Weights of a small image classifier.
Training: soap at rate 0.00095, 40000 steps, batches of 128.
Data: 42238 training examples, 121.2 epochs.
Rows from block 2 of a small image classifier, named by matrix and row number. Rows with one number belong to one neuron. Each number is 128 + 32 x the weight over its row's rms, rounded and kept within 0 to 255. All counts start at 0. Numbers have three digits each.
After each neuron's rows are labels from the 100 images, of 14976, where the neuron reaches its highest value: "strongest on" is what is common among them. Only what is clearly more common there than usual is listed. The data: capsule endoscopy frames (Kvasir-Capsule).
# fc1: MLP up (model.blocks.2.mlp.fc1.weight, 768x192), inputs 0-191
# fc2: MLP down (model.blocks.2.mlp.fc2.weight, 192x768, transposed), outputs 0-191

fc1.272:144146118160123073091164027110158090166080087124145115123165146122153125173093128149103093150150094086146093103132191098130131183081153043151138105128132127126140121160107114057138117162089139122120148084176155112137038095062082130087142159093174164155149138142173147140138079129145069150147123154142099158145145118159170107107120166131107087164081169124072171111124118126145143165139165121132132116116162120098106080171128093132083123101163061118124093100115133121116104139112163094087139090093097152077064117139121200129141139141211145164169170165086126098090120156148173155
fc2.272:126145127138132126146110165102183109082058123114107087125163096100084223105118089143119137123142177163194103127149068117095134108170095113116169140135121108122087138090026123118172082122100141116158125098154128112100154164088141134104070058106106125113097149112113126138112199182132117146103103166097085071133094147113097133119137107114144151165159126124090151126151152049157174100165162154136113204171111150058089136121158140122150119199101077120095104129122134113082166110143113112162155162108109135145198147183147123057120161145138120093081117088149147111163129132198156102
strongest on: finding: ileocecal valve

fc1.649:131137087094086111121165154098110103151092117069124119121191109102137102095171178155106202086051078149172165120088158114062184152175111104121098116151082132138158177118111153124141095173109154155114151088121181153117126135113173063119133143114096141130142119120132116135125127120144130085122117179123127079153149148171159041112128136106076138140098202091152118173095116137181164120116052141114056160109066110119130122190128118146152155205124077091118148124155148107065092125109163130139153110107138158107098122142104134136153093130127106192144091150056099146193173122120153097
fc2.649:110138180146103151186081103145114139120167108149143100140154096135110127079133165139168056148156181148230143142136096113145092095115170155159131130117129107084126103152145100117142075084119128107167155168162103171104131167145102145147088172134151099113172134117141176157074122157121101147186151112137167179111093129074074145165103106111090102096141082135170163110112168077108095123203131175165153104120208124177154066153122134090117095093136134142115077150160126144175138161107065113177107082104108103117143159163100103126082140057163142101132193097196124131133104160123093173
strongest on: finding: ileocecal valve

fc1.309:103159137128113094168138172136146138183135185109116174193119183115121114123127098115137091129170146111134059097163003154115133153128108116140169096127101156196134180071124098125163146168105072124142132156156109123177120139138145138107112119108174097126136071176121143140178122099214142116101148154128064082140129187143129124092143121106147121122140151128151137136164130150178076112097131146118086112122180114158243131075143145113155134089133131127091128145171179180173140069089154114131137146120101085139075149132139102137092139101162159123161080146064172118112148163110134193
fc2.309:158101059121188118136133122176079143140165086176090147128078103088053097125150170094115172163115112154152121136143126085116157101153092158094104137139161098112052110115156108080100097050149160120146135102139167113131097100092157120197132135113121103161067150137136073111135135143077131162098166127129175151159180094097156173091204149178174144117149194091095104179101155094117089118153186092115152159158128149104143163130157108143131171143127123159145151115087129166102162198088105147157102072069087126145121110087097095120143119149085129123130154166172116171120079103090092104
strongest on: finding: ileocecal valve

fc1.188:114167078158134116098152087103149117144150191192104101169175094184122102202165151153083102126077155047143184144096155129120154182128123164129147156101147122124169144113122097158108108136101153101149102123133130118137188113145105136139117112092058140082163142134128158117102129160149130162064124108034146116127098160118111104162127129114114112137100243104120105166108111167115099096181076132116150140096114089097147198121127133071137115135116178091119156103173172124133167100114171134125113156185133105074121117118138180073167171150151149107191157124104148135168103135162207116
fc2.188:136201109157103173154132131092176107143056073086202094196092161137139123070124141176091145112115129082155136138151077106124073082150110093193137129128108143126113121205131099128137167127131112126089164151124118117188185146164140168171066142071096203115150136117151112137088156149105113101133133148090149171083103135121172098131155144132112156144112078152186143106161167078112101121155136123121125159147128115159092050121147102198110121169122139121133165124143118092132081150110147124135122133105179084186131132095072116136146112070136079165102150143209129121122183124154142184
strongest on: finding: reduced mucosal view

fc1.711:117102119119157086146151165138099159088175093132155085057092063069150114151099126094134171105160127183105096137202129108113100114091099107130138088167188122071131128113105147143103113176127126124134128099127175117147135140096114144133136162084214136140116114172119143129098135190100147133158205184121185130124140135119144058162123068084134156156184085096120080073126123108157104043118170128134126067132121181132116112144114144155122112189146187115087121127169107101131114123116108131153150117130085124164189108105103141195120084105107132169165176130102106155180073163169174131
fc2.711:122143129125149170147106160130118098137116097106106097171128128113166142122154165100121125132105132095122127118102169162106124094024080174117115168125135135119170115107153103079116133059172168151129087120135082079117096105139177187122169130099121050076141133167192086093127169071192100107134082065163121133101108084120123146162100186133111109142117142117157150179080125101115066213083120085194134154124112081119128198121094102128129221135140125126132116162111146111134108122165193109107100130096167108106104104139168101066125139140136161100163095090118159101072138157087129119
strongest on: finding: pylorus

fc1.100:136139131128111081127175146153131096114146116124069135137158076111180170102161114100087135119095155114132122057095101070066161164043125168094124142091074151121100062145122092142152089102130133207131093135136133109111175071155156128154123158062197110114138127144227097106160183115119154152135113089178111065130059130138123103061161118126061160153135156134127109145135166211109187127116125164136091060094110146104164122070114135153140108166131121140136153140092155102140121154201132110120164114095123105132098111124085129124129149117097098179112150102142111135069140105137114111
fc2.100:140126203099112118153103170084091145093138113128155111146132162134122071110114153202119044111096109136138135163157203201100090086171131096145090132131132131137145126127122183120138091142165100076095157122112137178123109165146143131081140108186127131157182126207091147100099112140118085134162174164144145132158169099085131125170121136191106133137152120098175133162092142103140120075122130090155174180157171081125117174191148137130117105079085083141103095115158145150129154091145101181168133154180159134187109110194134107141090096069099134113081133140164083115141180126210122133
strongest on: finding: ileocecal valve

fc1.453:170105061108131131087097169130176099156037149145169168102163127162109036167091095134100091168131106158126112087140152104139151170150123113103112126097082096127145161112074172121085076135136121124142180171121171110096150142109153109172167111083096159126110147144090120117035100162135131088125121098154121140130151129098079099104149112197128156133129156129150104110067169080167162100155132157115093121124090122125176066129145129182103161119140067108083093152158111130134135115060104155170125086077155139124179112084149167167131143108106166060109193117061105152160123101143134114
fc2.453:127138191125111099165071106149116133082192127095073131171104136138153112159147122169173175126206136126133110116117121120107094067098139134120052159145072145169126080182097138124141172100097129123086048159185128166149099164117082112132063139105216116110148102112092161192093097128159082143172083172145126143132133149141144105120125137100105133149127100121102142113147074180145129093175097130113121106114161115195097149075156124109138123105139092177122144187115148116132095088158204128116098122176086114116109139147139085053116100131125071094148068131132124095155135173075146147
strongest on: finding: ileocecal valve

fc1.488:107111166094057143046089196173188167138111087128155134093103113097116101167141093106053130106113102150155084126135169157144098087095150195129130100127136141104099144139128103098098135135130093144114091105118107148150130066166079087169126124079176133117142094113144217164186108131162118130185133101151181112136090139157094135088120128120110142093130140159139098121160191120163085102174190170098155157154178113126155127160146086141135086108122172129165132111124105128163126110130130111179159107080131155065085091088116128159150120129179169189184150099069134158165127184133100178
fc2.488:160195106152153132164105128136124101129138131089143144139141125133114156081149205150130084155121162189134173152113091103136163152123139105161139123104066112095170117105148143126155110103157154111130063189080197130115170212146173146144019168117061119091166099080077094172092125161122180135124140135094089156143107100169129136195185130156134153146169115124096139165059084130066139118071146126127134077099060133143124121132143158134127158159192091131149096136118127127101180156138135116124149160143163104169091136114200110098096073143143133102129101162160117106107087109115107104
strongest on: finding: ileocecal valve

fc1.143:176082123111077125119144156105166189141075164085171073137117096147034111122146135154132150115078103102147127130134128150133208129223112098156147106119097133119143140083099170151094069089153117123130112082124162104169091090136102151086056119129083101117163117137158124194147111111131129092057103152119174061141145158100141130108157137144113120154160109105114110101118102106125093167139079142146076089095135099151145170067061149062091154150075152100116151091153067122141170153085140058136163123105122143110108083108076176101136111134123119091176117108128126129109141187164131109
fc2.143:153094102178217182106143162186141151140097131137132082152177157142163154138112182117096114115119171138147128085127186105123096171125154151160143163131200109143147106125090089097139153138098110089144159135127134156107148115142185108168120140077183118136103120144140115128070118199096126089139116144157177229157140161145148117153126124140124177116210126156170185129138098145191126133144130137158124085142122183110090090094180085131164069064143102115122130119124093158161098095103161105137082070138133090088087148098141037133106179098180120134134132108106145092148113115186110122
strongest on: finding: reduced mucosal view

fc1.111:132108142147177077111104103111073164131161093066153157109091137125179095126189113109129147141092092129117137118084145136166095135167153141165073162165115106130136108143115044100156147129094146165094143134208149164085124172163116150117136132127123186113097120139116149122119161167153117139125154194142149173090102179163139192102191113063148126121085146084107114146165151151189091147147050097126159077156197145131157148097114195059147119071179150127096151128106179147147164138106176194117074114168084085108144117091119125131091120119141108123121092122132131122109076132191115149
fc2.111:081160138136097137131142131090177140156111163116055129115078121087162103155080149116159127127135204135133075138152155140089103126085084122149161144083117160142146115101182142178111088163119137072132107129092112085107117103119142164130108104142100066153120172064140102141124157067098176142142162126116139123169141116107081144181088099176120138141135086175097087128165099113194153155194154105167079115154164085117148186079129109128144130158151112122161139155119137117097101052142195149125066121134111056133065127227149138091163114157163096174129105126114138146167118111068146173
strongest on: finding: blood fresh

fc1.363:074131139123100167088154068104145166119110114149125090156085123096135109156170146067150146112116111152119119115171165164151116139089135098197154134127146117127149147114225170097114069112119092117105171142080188068120138193088114139149094064165156118156175186069159154116110114131119129108098064148121150172103128100156117079147148153125062107140118101120113188195123150102154145190098100134125139084112191134131154100127152160146113122126143099157097173093075140150103129105077128164208162118121123122120126158090184152090102116105149151111086177147118195105108130102164136051
fc2.363:142092103168117092135111158134149135141138127156171103132104121153138194110082166039146123135117139161190129205145139095087184111080118119106125119123077171128128120144068165135170110095074109142166067155135066170095139136129124110122138083142138110125082066117119123110061133130182104095119157157198146137119151127101140199129084133102163102146141095132130087106123105169130149123157141115071147136122039111125069105119065144111136199184099164139142143147149115089181176165123128116045163068114176181150151139149137121130137097113087078179144102112144101117150140165154122163
strongest on: finding: angiectasia

fc1.119:051128132120111134148132137131151139116133138107123125113147168152139102090116169136100080075072080087121090129155204169142108184133163085225112190125118139197084127084135082160152142116150126058109086172130155155091130108141114126103138137152164170158099188145180138141098136163091051120110094124105104106127087161149154182109141144187123137120086127132149066082119073141192184119138094081125067118161110158140106107072127112112209074105108180113135109120160117131113149089126136149139143161123084150132084154067115082086135095093121133105163138170099129118169156100123144145
fc2.119:154099153124184177184173131078159081079072081097132164125137081131128175144129147153125095103169160173137103129150139144127180152180130099077090050110129095148152101086138082141129080139049125102106098059153091149205171065135132136134129087126184142160124120106088132138149073110112131151154107105117121107144156108167104114103087137117118143153153140080150165159176144167111165065170144188154103117133173117164139105128128090149100158115163093176103109131109052142207092139157151160152137139102089143169070135075107092121140155118122160135169132174145124117140130152199148134
strongest on: finding: angiectasia

fc1.600:154124131134133082143191061154089153123127151129163088157124084092133163150112142095105081121157144186112146137126084132130189129117145128124127109150140100162139154139102125088140069099115181119107090097173146106162134071148153184115115120144120110130146128170125120147114178138058136135133160146103091121136098072133105125078142114100053166069142170102089126153163126130076107174182185153153161157182121080141105157090163153071098083173189142105150124062050060105188133105076091115105122112129169134159183130100171164138155135171117139174154123149117136122098083127094089203
fc2.600:191139109126184152132093162081167142152100131130101170138136115076106114165149089093173117152161137104093082110128152064166107098126139090166135163113078206176156113105155104144112200177143108134094148117083078151145079124127110154152093115106166142114156074167144151162161193120212150148113127172108129124112129136126157176154133119121193083178140121123149157101111150123166099158091088115102096062036105138096199109146136140128186128140152146133164161071162132184077156124138117140148105147091171121101081117154119147158113169107156077171123085104119130121157165104086147087
strongest on: finding: reduced mucosal view

fc1.254:105131123153125138109137159176145198113096117120123145140091116075158076091159130142104125143154175109136124143067122078155144110158069097116153115137135196169113136118100112113066126187072174098125189126111127122169125149131107106151155165182094139119128121169155103151109163097141146181102151114142151131182069138172116116107164161110119131174073075159136100152153100149160134105164076114148178126184136178080189093136121094123135120144107124082169204123135100096133071166110066140129113178107207107078104110121120099119136104152149173107078171161203149150085106149175160189
fc2.254:125136141155162132101146149083166122152155129127125130207143135223081147141179144146129130091133080104135174132180135151097118187033133150132152132124138061136164174122182080118118115108121079156156131119119204147152169088097098131088123114127147138163160131117113139138138152118111162071128124050126102097140123112104102130099128164153092119129140131077128118106091122161124118146103165132120125172104116115168102122133176179152174157102112183156064120103098202184108186142119172178057085108096117104119175113165117150140116147061102134135166159046112125123176202150131122092
strongest on: finding: pylorus

fc1.393:153078143154059154104134084152100145102162132128140139136168103122102163151083119093084180142172133159095097106170134146156105083094106122069091144133097122187106118107116119084118136104177075123133107147100159137086126144193086117130153106083232172081139098176114124114096194103097196131111165127086128118144144184119145121126168149096090120081160157152136119150141113135104190104140124116128125095114112129179081110042112124139152093150069155090097159090159153104103135127131152158115109221130155190166122125113117178077117102120150083111120087128109187074148125151091124189
fc2.393:123175100176138122169138140128231149041089127137115178112149179188122088077142157168127109085063113119154101131061117094124089139183139165156175100123114171083093126136182120125123099159126136124129094098176081117120141126130154122098110145122078095122133179139138101183152077138176161120142124122102099159067124093141116096103103137149155129088175159096112183142177130168170108158185123134083159135179082122087096117171183134071182165165140185130135095183107129102134090125140078133099129136156093136100140124114105139132134193087096123144166192118139165128091161145099133087
strongest on: finding: blood fresh

fc1.221:146124121069124074103075119093145050146118161117174119077080100141148061126153111139130137205166114150100132183167188138161100110167090087138102143122135188149090122123095102048091096154113156160126153144113116101156125132172152164097117136176132117089145104168199117156165120120123160112113133153170140165135121118144122144134108135140158094058168099106123160078165095114103133089088046122107105110108119075204150140078084172097122120110124176104157134102133122084118178081082116165163150151113121134074136118150075136159109130079190125167142104069147071163135083117154145119
fc2.221:120118162083148132144167113094109139132165132166118145149126142162127181186147098165138132121099108132134171116103115069128110154049119153143098151150076092128097104125151119134150098109148101154146125137098129136119131133040154116127163115097109155156200103099080168135141166125107065152097080137126105113196110089167098095141155213134097074165129119153162103139090149114153083144164184151149158136097131208034112152228109122133127122124125094138188158093155115144196101148156144114081086074127180149140135124071139110099146078104110099145152150218140099152137118126147157138
strongest on: finding: ileocecal valve

fc1.448:064146132145112144102183116150123143078096112068124135171137116213149110070068111116075071185127179059059133104136065121149141147164143084161196180123091106114153118135134075093150188183160128104116126127148151106116137155087101111135174115118148124160140099121102176127155153128110105129149116049135184077161071133113085097154150150144113079135142135124148122126154159106141123115221117147118177073172110162126099098096137162153091154101179140149085126151144113160151121099155109161080087129089098108111074098058143149102094079155093099121158136117126153140137147121117162162
fc2.448:107104062192107119119119113123107152124125160172164142111128092114117151178139137128097167099142146132085167140138135155109111134091099126097117110060138149173080131152106146160115068117116101165117072132073070142151134155134106164143105109109084146146112161122103108100183164120167138116161154190090118085144167090145163126081151102216118129162157076055173072085128090144098126102121124090175063176113076119115142188114090169159181120147142141127153110105069110066082106119143158135125094114178194110135197178204109161115134177123146149144106176133174120089126142152133109093
strongest on: finding: ileocecal valve

fc1.574:103067126178107155110155139142150162120060125073095175093115163113219053131161161183128124143080178168100051133168085099141107117094181066164154161132100149124168156123160132083102123133126110121140159136162111078125187150170090115173071125168152154110134191138098102066135178094082153135109147176091119170115162156187126121161149146100087135129152088113116085155134126099115119134116148116160118091185110163113173115110108155167127149139164146125125168144116141123154124123148142122093158079120123132131143059088100126109119093079166105122179131093138158126195073055144128153
fc2.574:057114129141124146138118088149093171186140141131151129148118097069060170092107166142111124075130076111154176126089134153164148143076098123153124130123174078160102106097150131170119165077062150131105090091117164121107103121090177137097119079094114094052153126075155136095135137122206141101225118130131125149137123096101061115106120118091114078104129088118063149132144126095161131085179148119108128129124087088152103126117104128092083129104118134137166097123099102028110082090121163126132098158168102076091115141139160099117167075136179071152129117159186165135130109114115111069
strongest on: finding: pylorus

fc1.421:138143146121091070082139155206096171172118117142072110116132138119161128140149102100077093139141173205089125141092158116153141124122078122106170159081090112095134142093137118117144110148137168127105186126160143066162101134121166130128125189175129141182112132163147165118190166112147077147116140066092171099015092125079104149066119137090098133143116119123136094113096133125190142123130162100164179121181201106058116076133059089150085153135135185157105136133105132141100095156148126138158054135088129089151102108166146149111127165148110136163180108116112117115117131177146097151
fc2.421:127165120114101149134149135126155150126107135069121096077169183129166120181152144160111141116122029101115194114159132059082096131159160110125172088103140146159189120122171124120122089091090145095119106142132164132146127105195129153179147137117114116124088114118117208104111071181087178082126105183135118112128142133123074114133134129106107125167204138091081154139156128069122135152062158164113124188110135083118095179117142113071132076099130104149115115193149166194154147058086155110104158123111117095112086103141122181106116107122147163170082173118078168114110104090155165113
strongest on: finding: ileocecal valve

fc1.726:150186142125115178077179108124091101149103073067133104099113163122182099133113091081124140099159208119150092120112189159104097143067126152181106126106075129126135177114135091079067163120101075067129145175164144082193102104142133149156125158157160170088182162152126122091137138089109168107074147151101143156132121138142129099133106110128135097189101162127098127154141150149075093094095117140165088098180105130099140112119147143151090144140159149120071096058115130042105122157115130163122121111057125185106148110084109142114156206046125124092152111120120140116108088157133139148
fc2.726:124131174068138140156077121104152190169123146088159123131176107172090149127152169176136158133109138210097095098152148177161093167195125155115125122156168155137152124121169132071132157133137169099160095100128159184074142109128150137074180089121120117114093073135188152141112095145155085126172132167132139159135143072124125141117074148140088168077046096064118105143136185100168159150163178112101166122124158141162141180105151144110125175119055101135207089121153132116110133163175125094070115142185132088146116109158085095095091102158133136190100150147131136161145097109144100126
strongest on: finding: pylorus

fc1.245:039161153189141107160142163127132157099134130164084125097115124124131132137071098097184090106144106135129104100158104141182103127143027136183159188138131114150105072083142159142072140124059146115121152123168147138158130121133156115040123152050132147119089108127196142152049156064075108099106144133089130150184140134121063075107150145116106132178143101133148136157170147122131125117128150087131128076114126102128181137108137091146081105140144099088160160134090125079164090193105148118130112110142107149047169117141111167129117138144135106104150164099156140100132094131168097203
fc2.245:174054094112112117041142092174166113180115133082129160111113123103148103113112171183165160158101108110144121140114158191080094084125164103153165089085106125077162104155125120084146101118168156149173086094103160164073067111112086138178107119118106071144174148126091141132155164217137117166121139103142133102057158077155138161147144182131143088086139145103106169099078108052136105149079142188102124163083122140103094112148127138153152160077139116149112103114145150087104140108100058116111122094162107133144126160168133116107137151143133120133094130130125203154114192129093172078
strongest on: finding: ileocecal valve

fc1.369:141076145117073102138131110090106158101130171091178087057121162118127150157127160152119146198090060131156137082213134089083134122144119114085159153055095119085151158129110105151136163153185174138136071153114102100119099130145155134116133104166136185161125118169096084139095098150088121158119137063137122181134093185109139071181126143136047075076183073098131167137194152148190110100140126133096162135145157165123122152138106145144113117131110138129117147139141092093074149072135130096158186099159121087112156159139099063125112118143121183133118167169178163161135141104088114122
fc2.369:081156127116133151136126142129096118130139090169045155217111114099130079165162074130141134054121123107148151168028131138129135154114150128110179131138157135149127129104134146158133070154088167185141140124142106134170135114169124095131148142142101097138111141113131120075183149175086151094082118098145177093079142085089097172053190085181144109221144100092121100113121104076117093149112107143158145138165143137127118116131180109102111096139085112147107151124118108146107175215119111070095090196114124109140087107125200158147151112117151162093136106122112068149113121104193134141
strongest on: finding: blood fresh

fc1.673:139071115101093107133190143096111102070066156182117171107091178072133113109194112104104149136112184105140127187134166107138149131135140178139139102099128132143106133127127128097110104186084186164083120158144120107092129114082112107159117128109066115137108197060159121191195157154147096131119117125122157133151124152177117037163139154139061156098122155058135132121115104129122117133140134097180074118116068186126130097120064143069145082142185159117106117083155160136116126086132111131177118107188147144104112111102126158124109070125094131086145081117137123112059132109079079156
fc2.673:115165089164168134139057096132168128148189065145181127152208100155087111114086129165108123097132115128110127038082127117117108136117192141117146057108112169100183100148140185108145123093165117181122086148109125163170109097170156175117122118169131130091111167155150131147113124077172139144114192118197083115113127138145133175094099112164170085198117121156093114135150151083134121111155141173109152163141105144182147139136185090103181112129111089143100110155113143173147207157150153120110138130058088125154169137152088054097143181176139137140106147099142161120116129163158105123
strongest on: finding: ileocecal valve

fc1.554:133144144104076114097130092146131079092142114152133085106129154086126120153112054201103098129144130174128113114134070079142141093136161102161135128155130177168131136100111068127141129125097119211141120119066075168151098112149180158105087176157116132126179053137118134147146101162126123124147090154158134211108144094105152085155136129106123119194146154116109111168137111190246080169144068110117082096121101134143109103188130184097147114141166128114167173101123149140105151085132111098090082124082151137109080193109098116087118135135129104181121100142132207123128137130113136183
fc2.554:112081105173161143149077171127133147175094137139058156126111135146166153133181151087221140118116135108153083124131124204084100145163119073102113144109119140134131114107165102075066149168135081073070131121222207095178166110156148129137071113157059143137145177112104080097147142086156192085087196115124160107095107119097094140137167136120127138073123055116174104177133136124122115135157168158166155131164168145115128105118095137111149123152173126119098110114143079122119101088130098145129146166142121095119148090183129144190105087140153138147098132164144143127125141101135158195
strongest on: finding: blood fresh

fc1.17:150134037118114152101159164145169124161106144091121101105150156126181116130097134117141120156107100134065094138149136154117108090106151072147142137084123145123161164194147089090160085141093154132150092140084143064158144150118133125163116105202192133146075158142123102130113118138132188113159187125125122152073072193039115049122189113081092182154170117108088111136131104117175163149156180065151130132170177104093138071112106156171132138128153114127103131102110118180133059152156128152127128143127144161132200117107100142119124105156169105131088131139138093114191158137116114052
fc2.17:119145090186145128129108154172121146155136145123146086120097079164098149138177136135128121144153107128161125165117068068106128174101137117118162204161119131106103046085114142134126127151228100084130112103143104143118107117172185171088113136135100107127150183135104137108092162122140145104129123162100156170109136052092085161127098129139155069131143084086107074136161159125167096123143084129092170066204146146090160120135149114099114142090107119149102157164130203071119106107066166133130078093116133086134132157142080200110089126097126119151169119143219169156123118151151193137
strongest on: finding: blood fresh