Rows from block 8 of a small image classifier, named by matrix and row number. Rows with one number belong to one neuron. Each number is 200 + 20 x the weight over its row's rms, rounded and kept within 0 to 999. All counts start at 0.
After each neuron's rows are labels from the 100 images, of 14976, where the neuron reaches its highest value: "colour at peak" is the nearest of a few named colours to the mean colour under the peak; "responds to" is what is common among them. Only what is clearly more common there than usual is listed. The data: capsule endoscopy frames (Kvasir-Capsule).
# fc1: MLP up (model.blocks.8.mlp.fc1.weight, 768x192), inputs 96-191
# fc2: MLP down (model.blocks.8.mlp.fc2.weight, 192x768, transposed), outputs 96-191

fc1.604,224,219,191,188,200,194,138,229,191,196,175,215,207,200,200,209,189,180,160,192,184,185,192,196,200,196,254,188,197,222,185,211,179,206,180,209,242,210,194,198,195,204,184,216,175,219,186,165,173,207,223,217,227,241,162,202,180,193,233,225,219,215,161,195,210,224,195,185,205,201,182,149,185,234,206,209,175,208,186,181,213,170,207,229,201,176,166,237,230,213,181,161,184,211,213,140
fc2.604,267,212,193,204,179,192,219,207,192,202,197,193,216,205,167,189,226,205,245,202,214,192,193,188,194,206,194,165,192,211,206,203,230,187,215,223,187,190,186,193,202,218,210,145,218,208,176,217,214,182,194,188,191,142,226,188,213,195,213,210,216,183,207,208,174,218,195,188,199,206,216,195,224,163,230,180,249,190,196,204,219,167,240,209,191,209,218,190,218,239,188,168,177,235,195,232
colour at peak: orange
responds to: finding: ileocecal valve

fc1.628,211,170,196,214,222,264,186,176,175,179,222,204,202,191,190,220,201,206,191,215,158,195,176,175,246,187,200,163,201,161,232,190,199,210,208,227,194,195,189,205,215,213,196,232,198,201,186,222,223,209,193,180,198,184,231,204,240,189,215,183,228,182,206,195,195,182,215,192,193,159,171,187,241,185,221,201,251,210,226,225,195,214,191,190,163,187,211,175,189,169,165,169,161,194,176,195
fc2.628,208,206,238,229,233,212,166,172,171,189,189,188,189,211,205,216,203,189,208,208,227,166,198,214,178,180,194,218,202,215,172,225,186,155,204,226,211,221,239,180,203,222,196,213,215,208,228,180,160,200,188,235,196,250,181,212,221,219,199,224,193,203,200,186,198,172,210,196,189,225,210,213,183,193,189,207,182,148,192,208,212,180,218,195,217,208,185,175,207,226,177,202,231,176,185,220
colour at peak: grey
responds to: finding: pylorus

fc1.329,212,187,216,181,187,243,226,193,220,221,183,172,207,175,187,197,205,228,193,200,205,196,188,212,211,212,211,170,198,167,206,198,217,185,202,224,188,208,194,177,222,201,186,222,212,186,176,200,209,243,207,187,212,209,191,198,164,226,185,232,171,198,199,210,199,188,200,183,206,183,198,142,212,222,206,195,215,192,190,220,222,205,221,198,189,201,203,188,210,204,183,220,192,180,192,204
fc2.329,231,221,178,202,169,180,190,160,170,198,226,217,207,213,206,230,199,212,217,196,191,175,180,196,219,209,171,205,189,209,204,176,210,202,216,206,195,186,221,193,201,217,235,205,192,250,198,180,165,204,277,206,194,175,190,174,217,230,186,173,181,185,180,225,215,228,206,197,202,216,182,213,198,202,196,201,218,209,225,172,194,176,182,191,225,197,186,187,211,183,209,225,202,212,228,173
colour at peak: grey
responds to: finding: ileocecal valve

fc1.394,237,216,181,229,243,201,185,151,159,180,195,193,192,216,195,236,216,184,187,183,210,194,211,206,220,204,215,204,199,216,210,222,220,183,161,194,204,236,180,209,219,179,175,158,197,177,222,184,200,173,177,191,209,174,203,209,227,212,194,238,199,213,199,199,184,179,192,204,190,197,187,180,205,223,172,223,225,211,195,187,204,200,208,181,193,221,217,223,184,210,203,185,212,201,214,181
fc2.394,194,231,184,196,162,205,185,227,196,212,207,170,178,218,210,208,196,192,188,172,175,184,208,164,200,229,154,212,167,226,211,194,259,175,218,213,218,190,212,194,178,202,207,199,220,212,187,256,207,181,222,221,205,207,258,198,239,190,195,187,215,163,204,221,171,175,197,203,218,232,179,208,185,190,218,208,199,215,235,201,187,217,213,217,237,207,190,195,178,228,227,170,189,180,194,240
colour at peak: black
responds to: finding: reduced mucosal view

fc1.696,199,219,154,235,207,199,186,227,206,174,224,206,192,201,197,165,230,176,142,200,193,171,193,203,222,194,199,163,192,193,194,204,198,185,210,208,202,204,210,204,174,210,226,203,198,199,200,196,219,191,214,220,226,246,213,194,193,209,205,202,196,192,222,196,220,186,187,229,180,206,159,189,184,184,187,193,219,202,214,203,197,250,220,194,194,219,193,214,226,206,183,170,207,221,198,228
fc2.696,199,218,188,204,224,198,222,177,194,237,186,178,215,244,195,221,212,179,195,208,201,217,208,209,206,188,224,199,191,212,202,188,213,231,196,233,243,191,176,229,181,213,213,146,188,194,220,151,221,237,189,215,198,188,190,169,204,225,230,235,228,217,156,195,217,195,206,197,215,197,209,184,215,230,194,204,202,222,193,223,217,194,175,215,168,201,210,179,228,184,169,234,185,198,195,190
colour at peak: black
responds to: finding: ileocecal valve

fc1.540,181,230,234,194,220,243,232,210,182,215,220,216,215,200,196,210,205,204,185,176,200,181,206,218,178,191,210,209,226,190,198,178,174,194,243,176,208,217,231,180,173,220,209,169,208,183,178,203,206,196,192,221,232,197,193,160,199,184,160,178,202,228,174,212,205,200,179,163,200,191,210,208,175,171,215,185,177,222,199,212,193,219,197,196,230,192,212,221,204,186,236,198,222,200,196,201
fc2.540,185,204,174,185,174,178,183,183,198,163,191,204,205,212,169,211,192,209,168,170,208,201,212,216,208,225,217,199,210,204,211,213,191,178,212,205,229,207,195,217,203,210,172,211,191,151,231,244,209,208,177,228,173,223,229,206,230,202,204,221,181,203,190,214,164,189,187,189,193,206,192,214,172,213,206,188,189,206,197,168,206,180,212,185,168,217,212,205,174,223,234,216,208,213,191,250
colour at peak: grey
responds to: finding: pylorus

fc1.101,199,193,226,215,181,205,225,181,214,204,201,201,214,200,187,157,192,193,188,182,231,192,236,238,221,185,175,195,210,170,205,204,207,212,214,204,204,235,256,223,191,190,188,196,192,213,178,201,193,190,215,221,185,199,204,194,205,213,211,189,169,170,169,219,167,193,212,150,213,179,201,176,184,202,246,204,212,180,184,160,233,171,185,222,237,201,185,160,208,182,209,204,188,211,186,180
fc2.101,199,227,210,227,195,198,197,220,183,224,194,206,203,228,209,220,179,167,202,186,255,197,219,169,179,198,184,194,202,204,220,239,206,191,181,173,215,192,191,214,190,209,237,207,212,188,224,176,173,210,171,211,232,206,215,196,202,192,201,247,199,194,200,215,237,206,193,182,177,207,210,204,155,176,205,172,215,213,210,215,220,176,231,188,212,207,184,200,178,191,215,183,217,223,165,255
colour at peak: grey
responds to: finding: pylorus

fc1.156,218,229,210,208,188,189,231,204,214,215,219,200,187,196,248,181,196,180,244,216,160,210,202,204,202,176,244,182,167,176,210,192,174,200,195,184,216,183,193,211,158,161,196,201,184,203,198,184,211,179,199,175,220,213,194,196,219,180,194,223,248,203,171,191,184,224,188,184,203,217,230,204,190,188,218,187,177,232,191,227,247,217,186,203,170,241,176,217,177,216,209,206,170,251,188,224
fc2.156,180,228,187,192,214,201,220,199,237,201,182,218,226,203,212,207,167,228,196,183,192,208,238,188,212,195,213,237,216,208,179,227,239,214,185,234,192,208,220,186,227,215,221,198,205,208,208,211,182,196,173,193,234,200,177,241,232,198,180,170,208,207,195,231,204,179,230,191,212,212,209,253,208,184,226,172,207,204,240,167,215,213,202,218,201,219,179,191,205,197,209,222,240,202,194,187
colour at peak: black
responds to: finding: reduced mucosal view

fc1.75,191,196,205,191,188,197,231,224,187,213,194,217,188,185,224,255,172,171,198,167,185,203,225,205,177,204,243,161,170,200,225,176,202,204,170,215,182,170,154,181,221,202,194,218,261,211,214,229,209,206,199,212,202,196,212,173,181,210,245,201,213,182,177,222,229,187,183,187,184,209,201,209,190,191,231,200,187,210,213,215,222,206,188,177,199,214,157,203,194,204,199,206,191,204,189,197
fc2.75,211,224,214,217,209,188,216,182,175,211,199,209,201,220,184,193,211,218,211,168,144,209,184,184,194,239,177,192,221,180,183,220,195,204,199,213,212,246,192,192,196,215,218,241,174,199,181,169,192,194,176,186,220,196,203,229,203,212,231,203,224,181,209,212,198,186,203,222,189,214,172,139,243,185,183,202,216,197,185,204,151,210,193,189,196,204,188,208,179,193,216,180,217,177,217,251
colour at peak: orange; grey
responds to: finding: reduced mucosal view

fc1.635,202,195,206,217,223,195,208,180,221,188,209,213,181,195,201,199,224,159,173,208,202,202,190,184,196,155,238,205,207,184,213,190,212,198,197,201,192,216,240,173,157,171,188,208,207,181,174,211,195,183,186,189,240,203,201,196,179,229,197,241,217,221,192,212,186,220,206,193,206,212,213,215,195,223,155,211,190,198,197,164,251,190,193,224,193,180,184,190,217,201,158,229,162,191,194,249
fc2.635,213,200,214,177,184,198,213,182,193,212,196,193,231,163,203,173,195,183,197,193,184,229,220,232,231,196,190,192,197,198,214,200,208,239,210,214,201,203,196,199,199,189,231,195,206,171,219,179,189,197,163,198,151,182,205,216,210,193,174,176,218,213,198,193,213,206,194,204,199,183,187,237,176,224,183,212,200,182,203,192,201,190,218,198,170,224,175,175,191,204,221,187,168,197,212,175
colour at peak: black
responds to: finding: ileocecal valve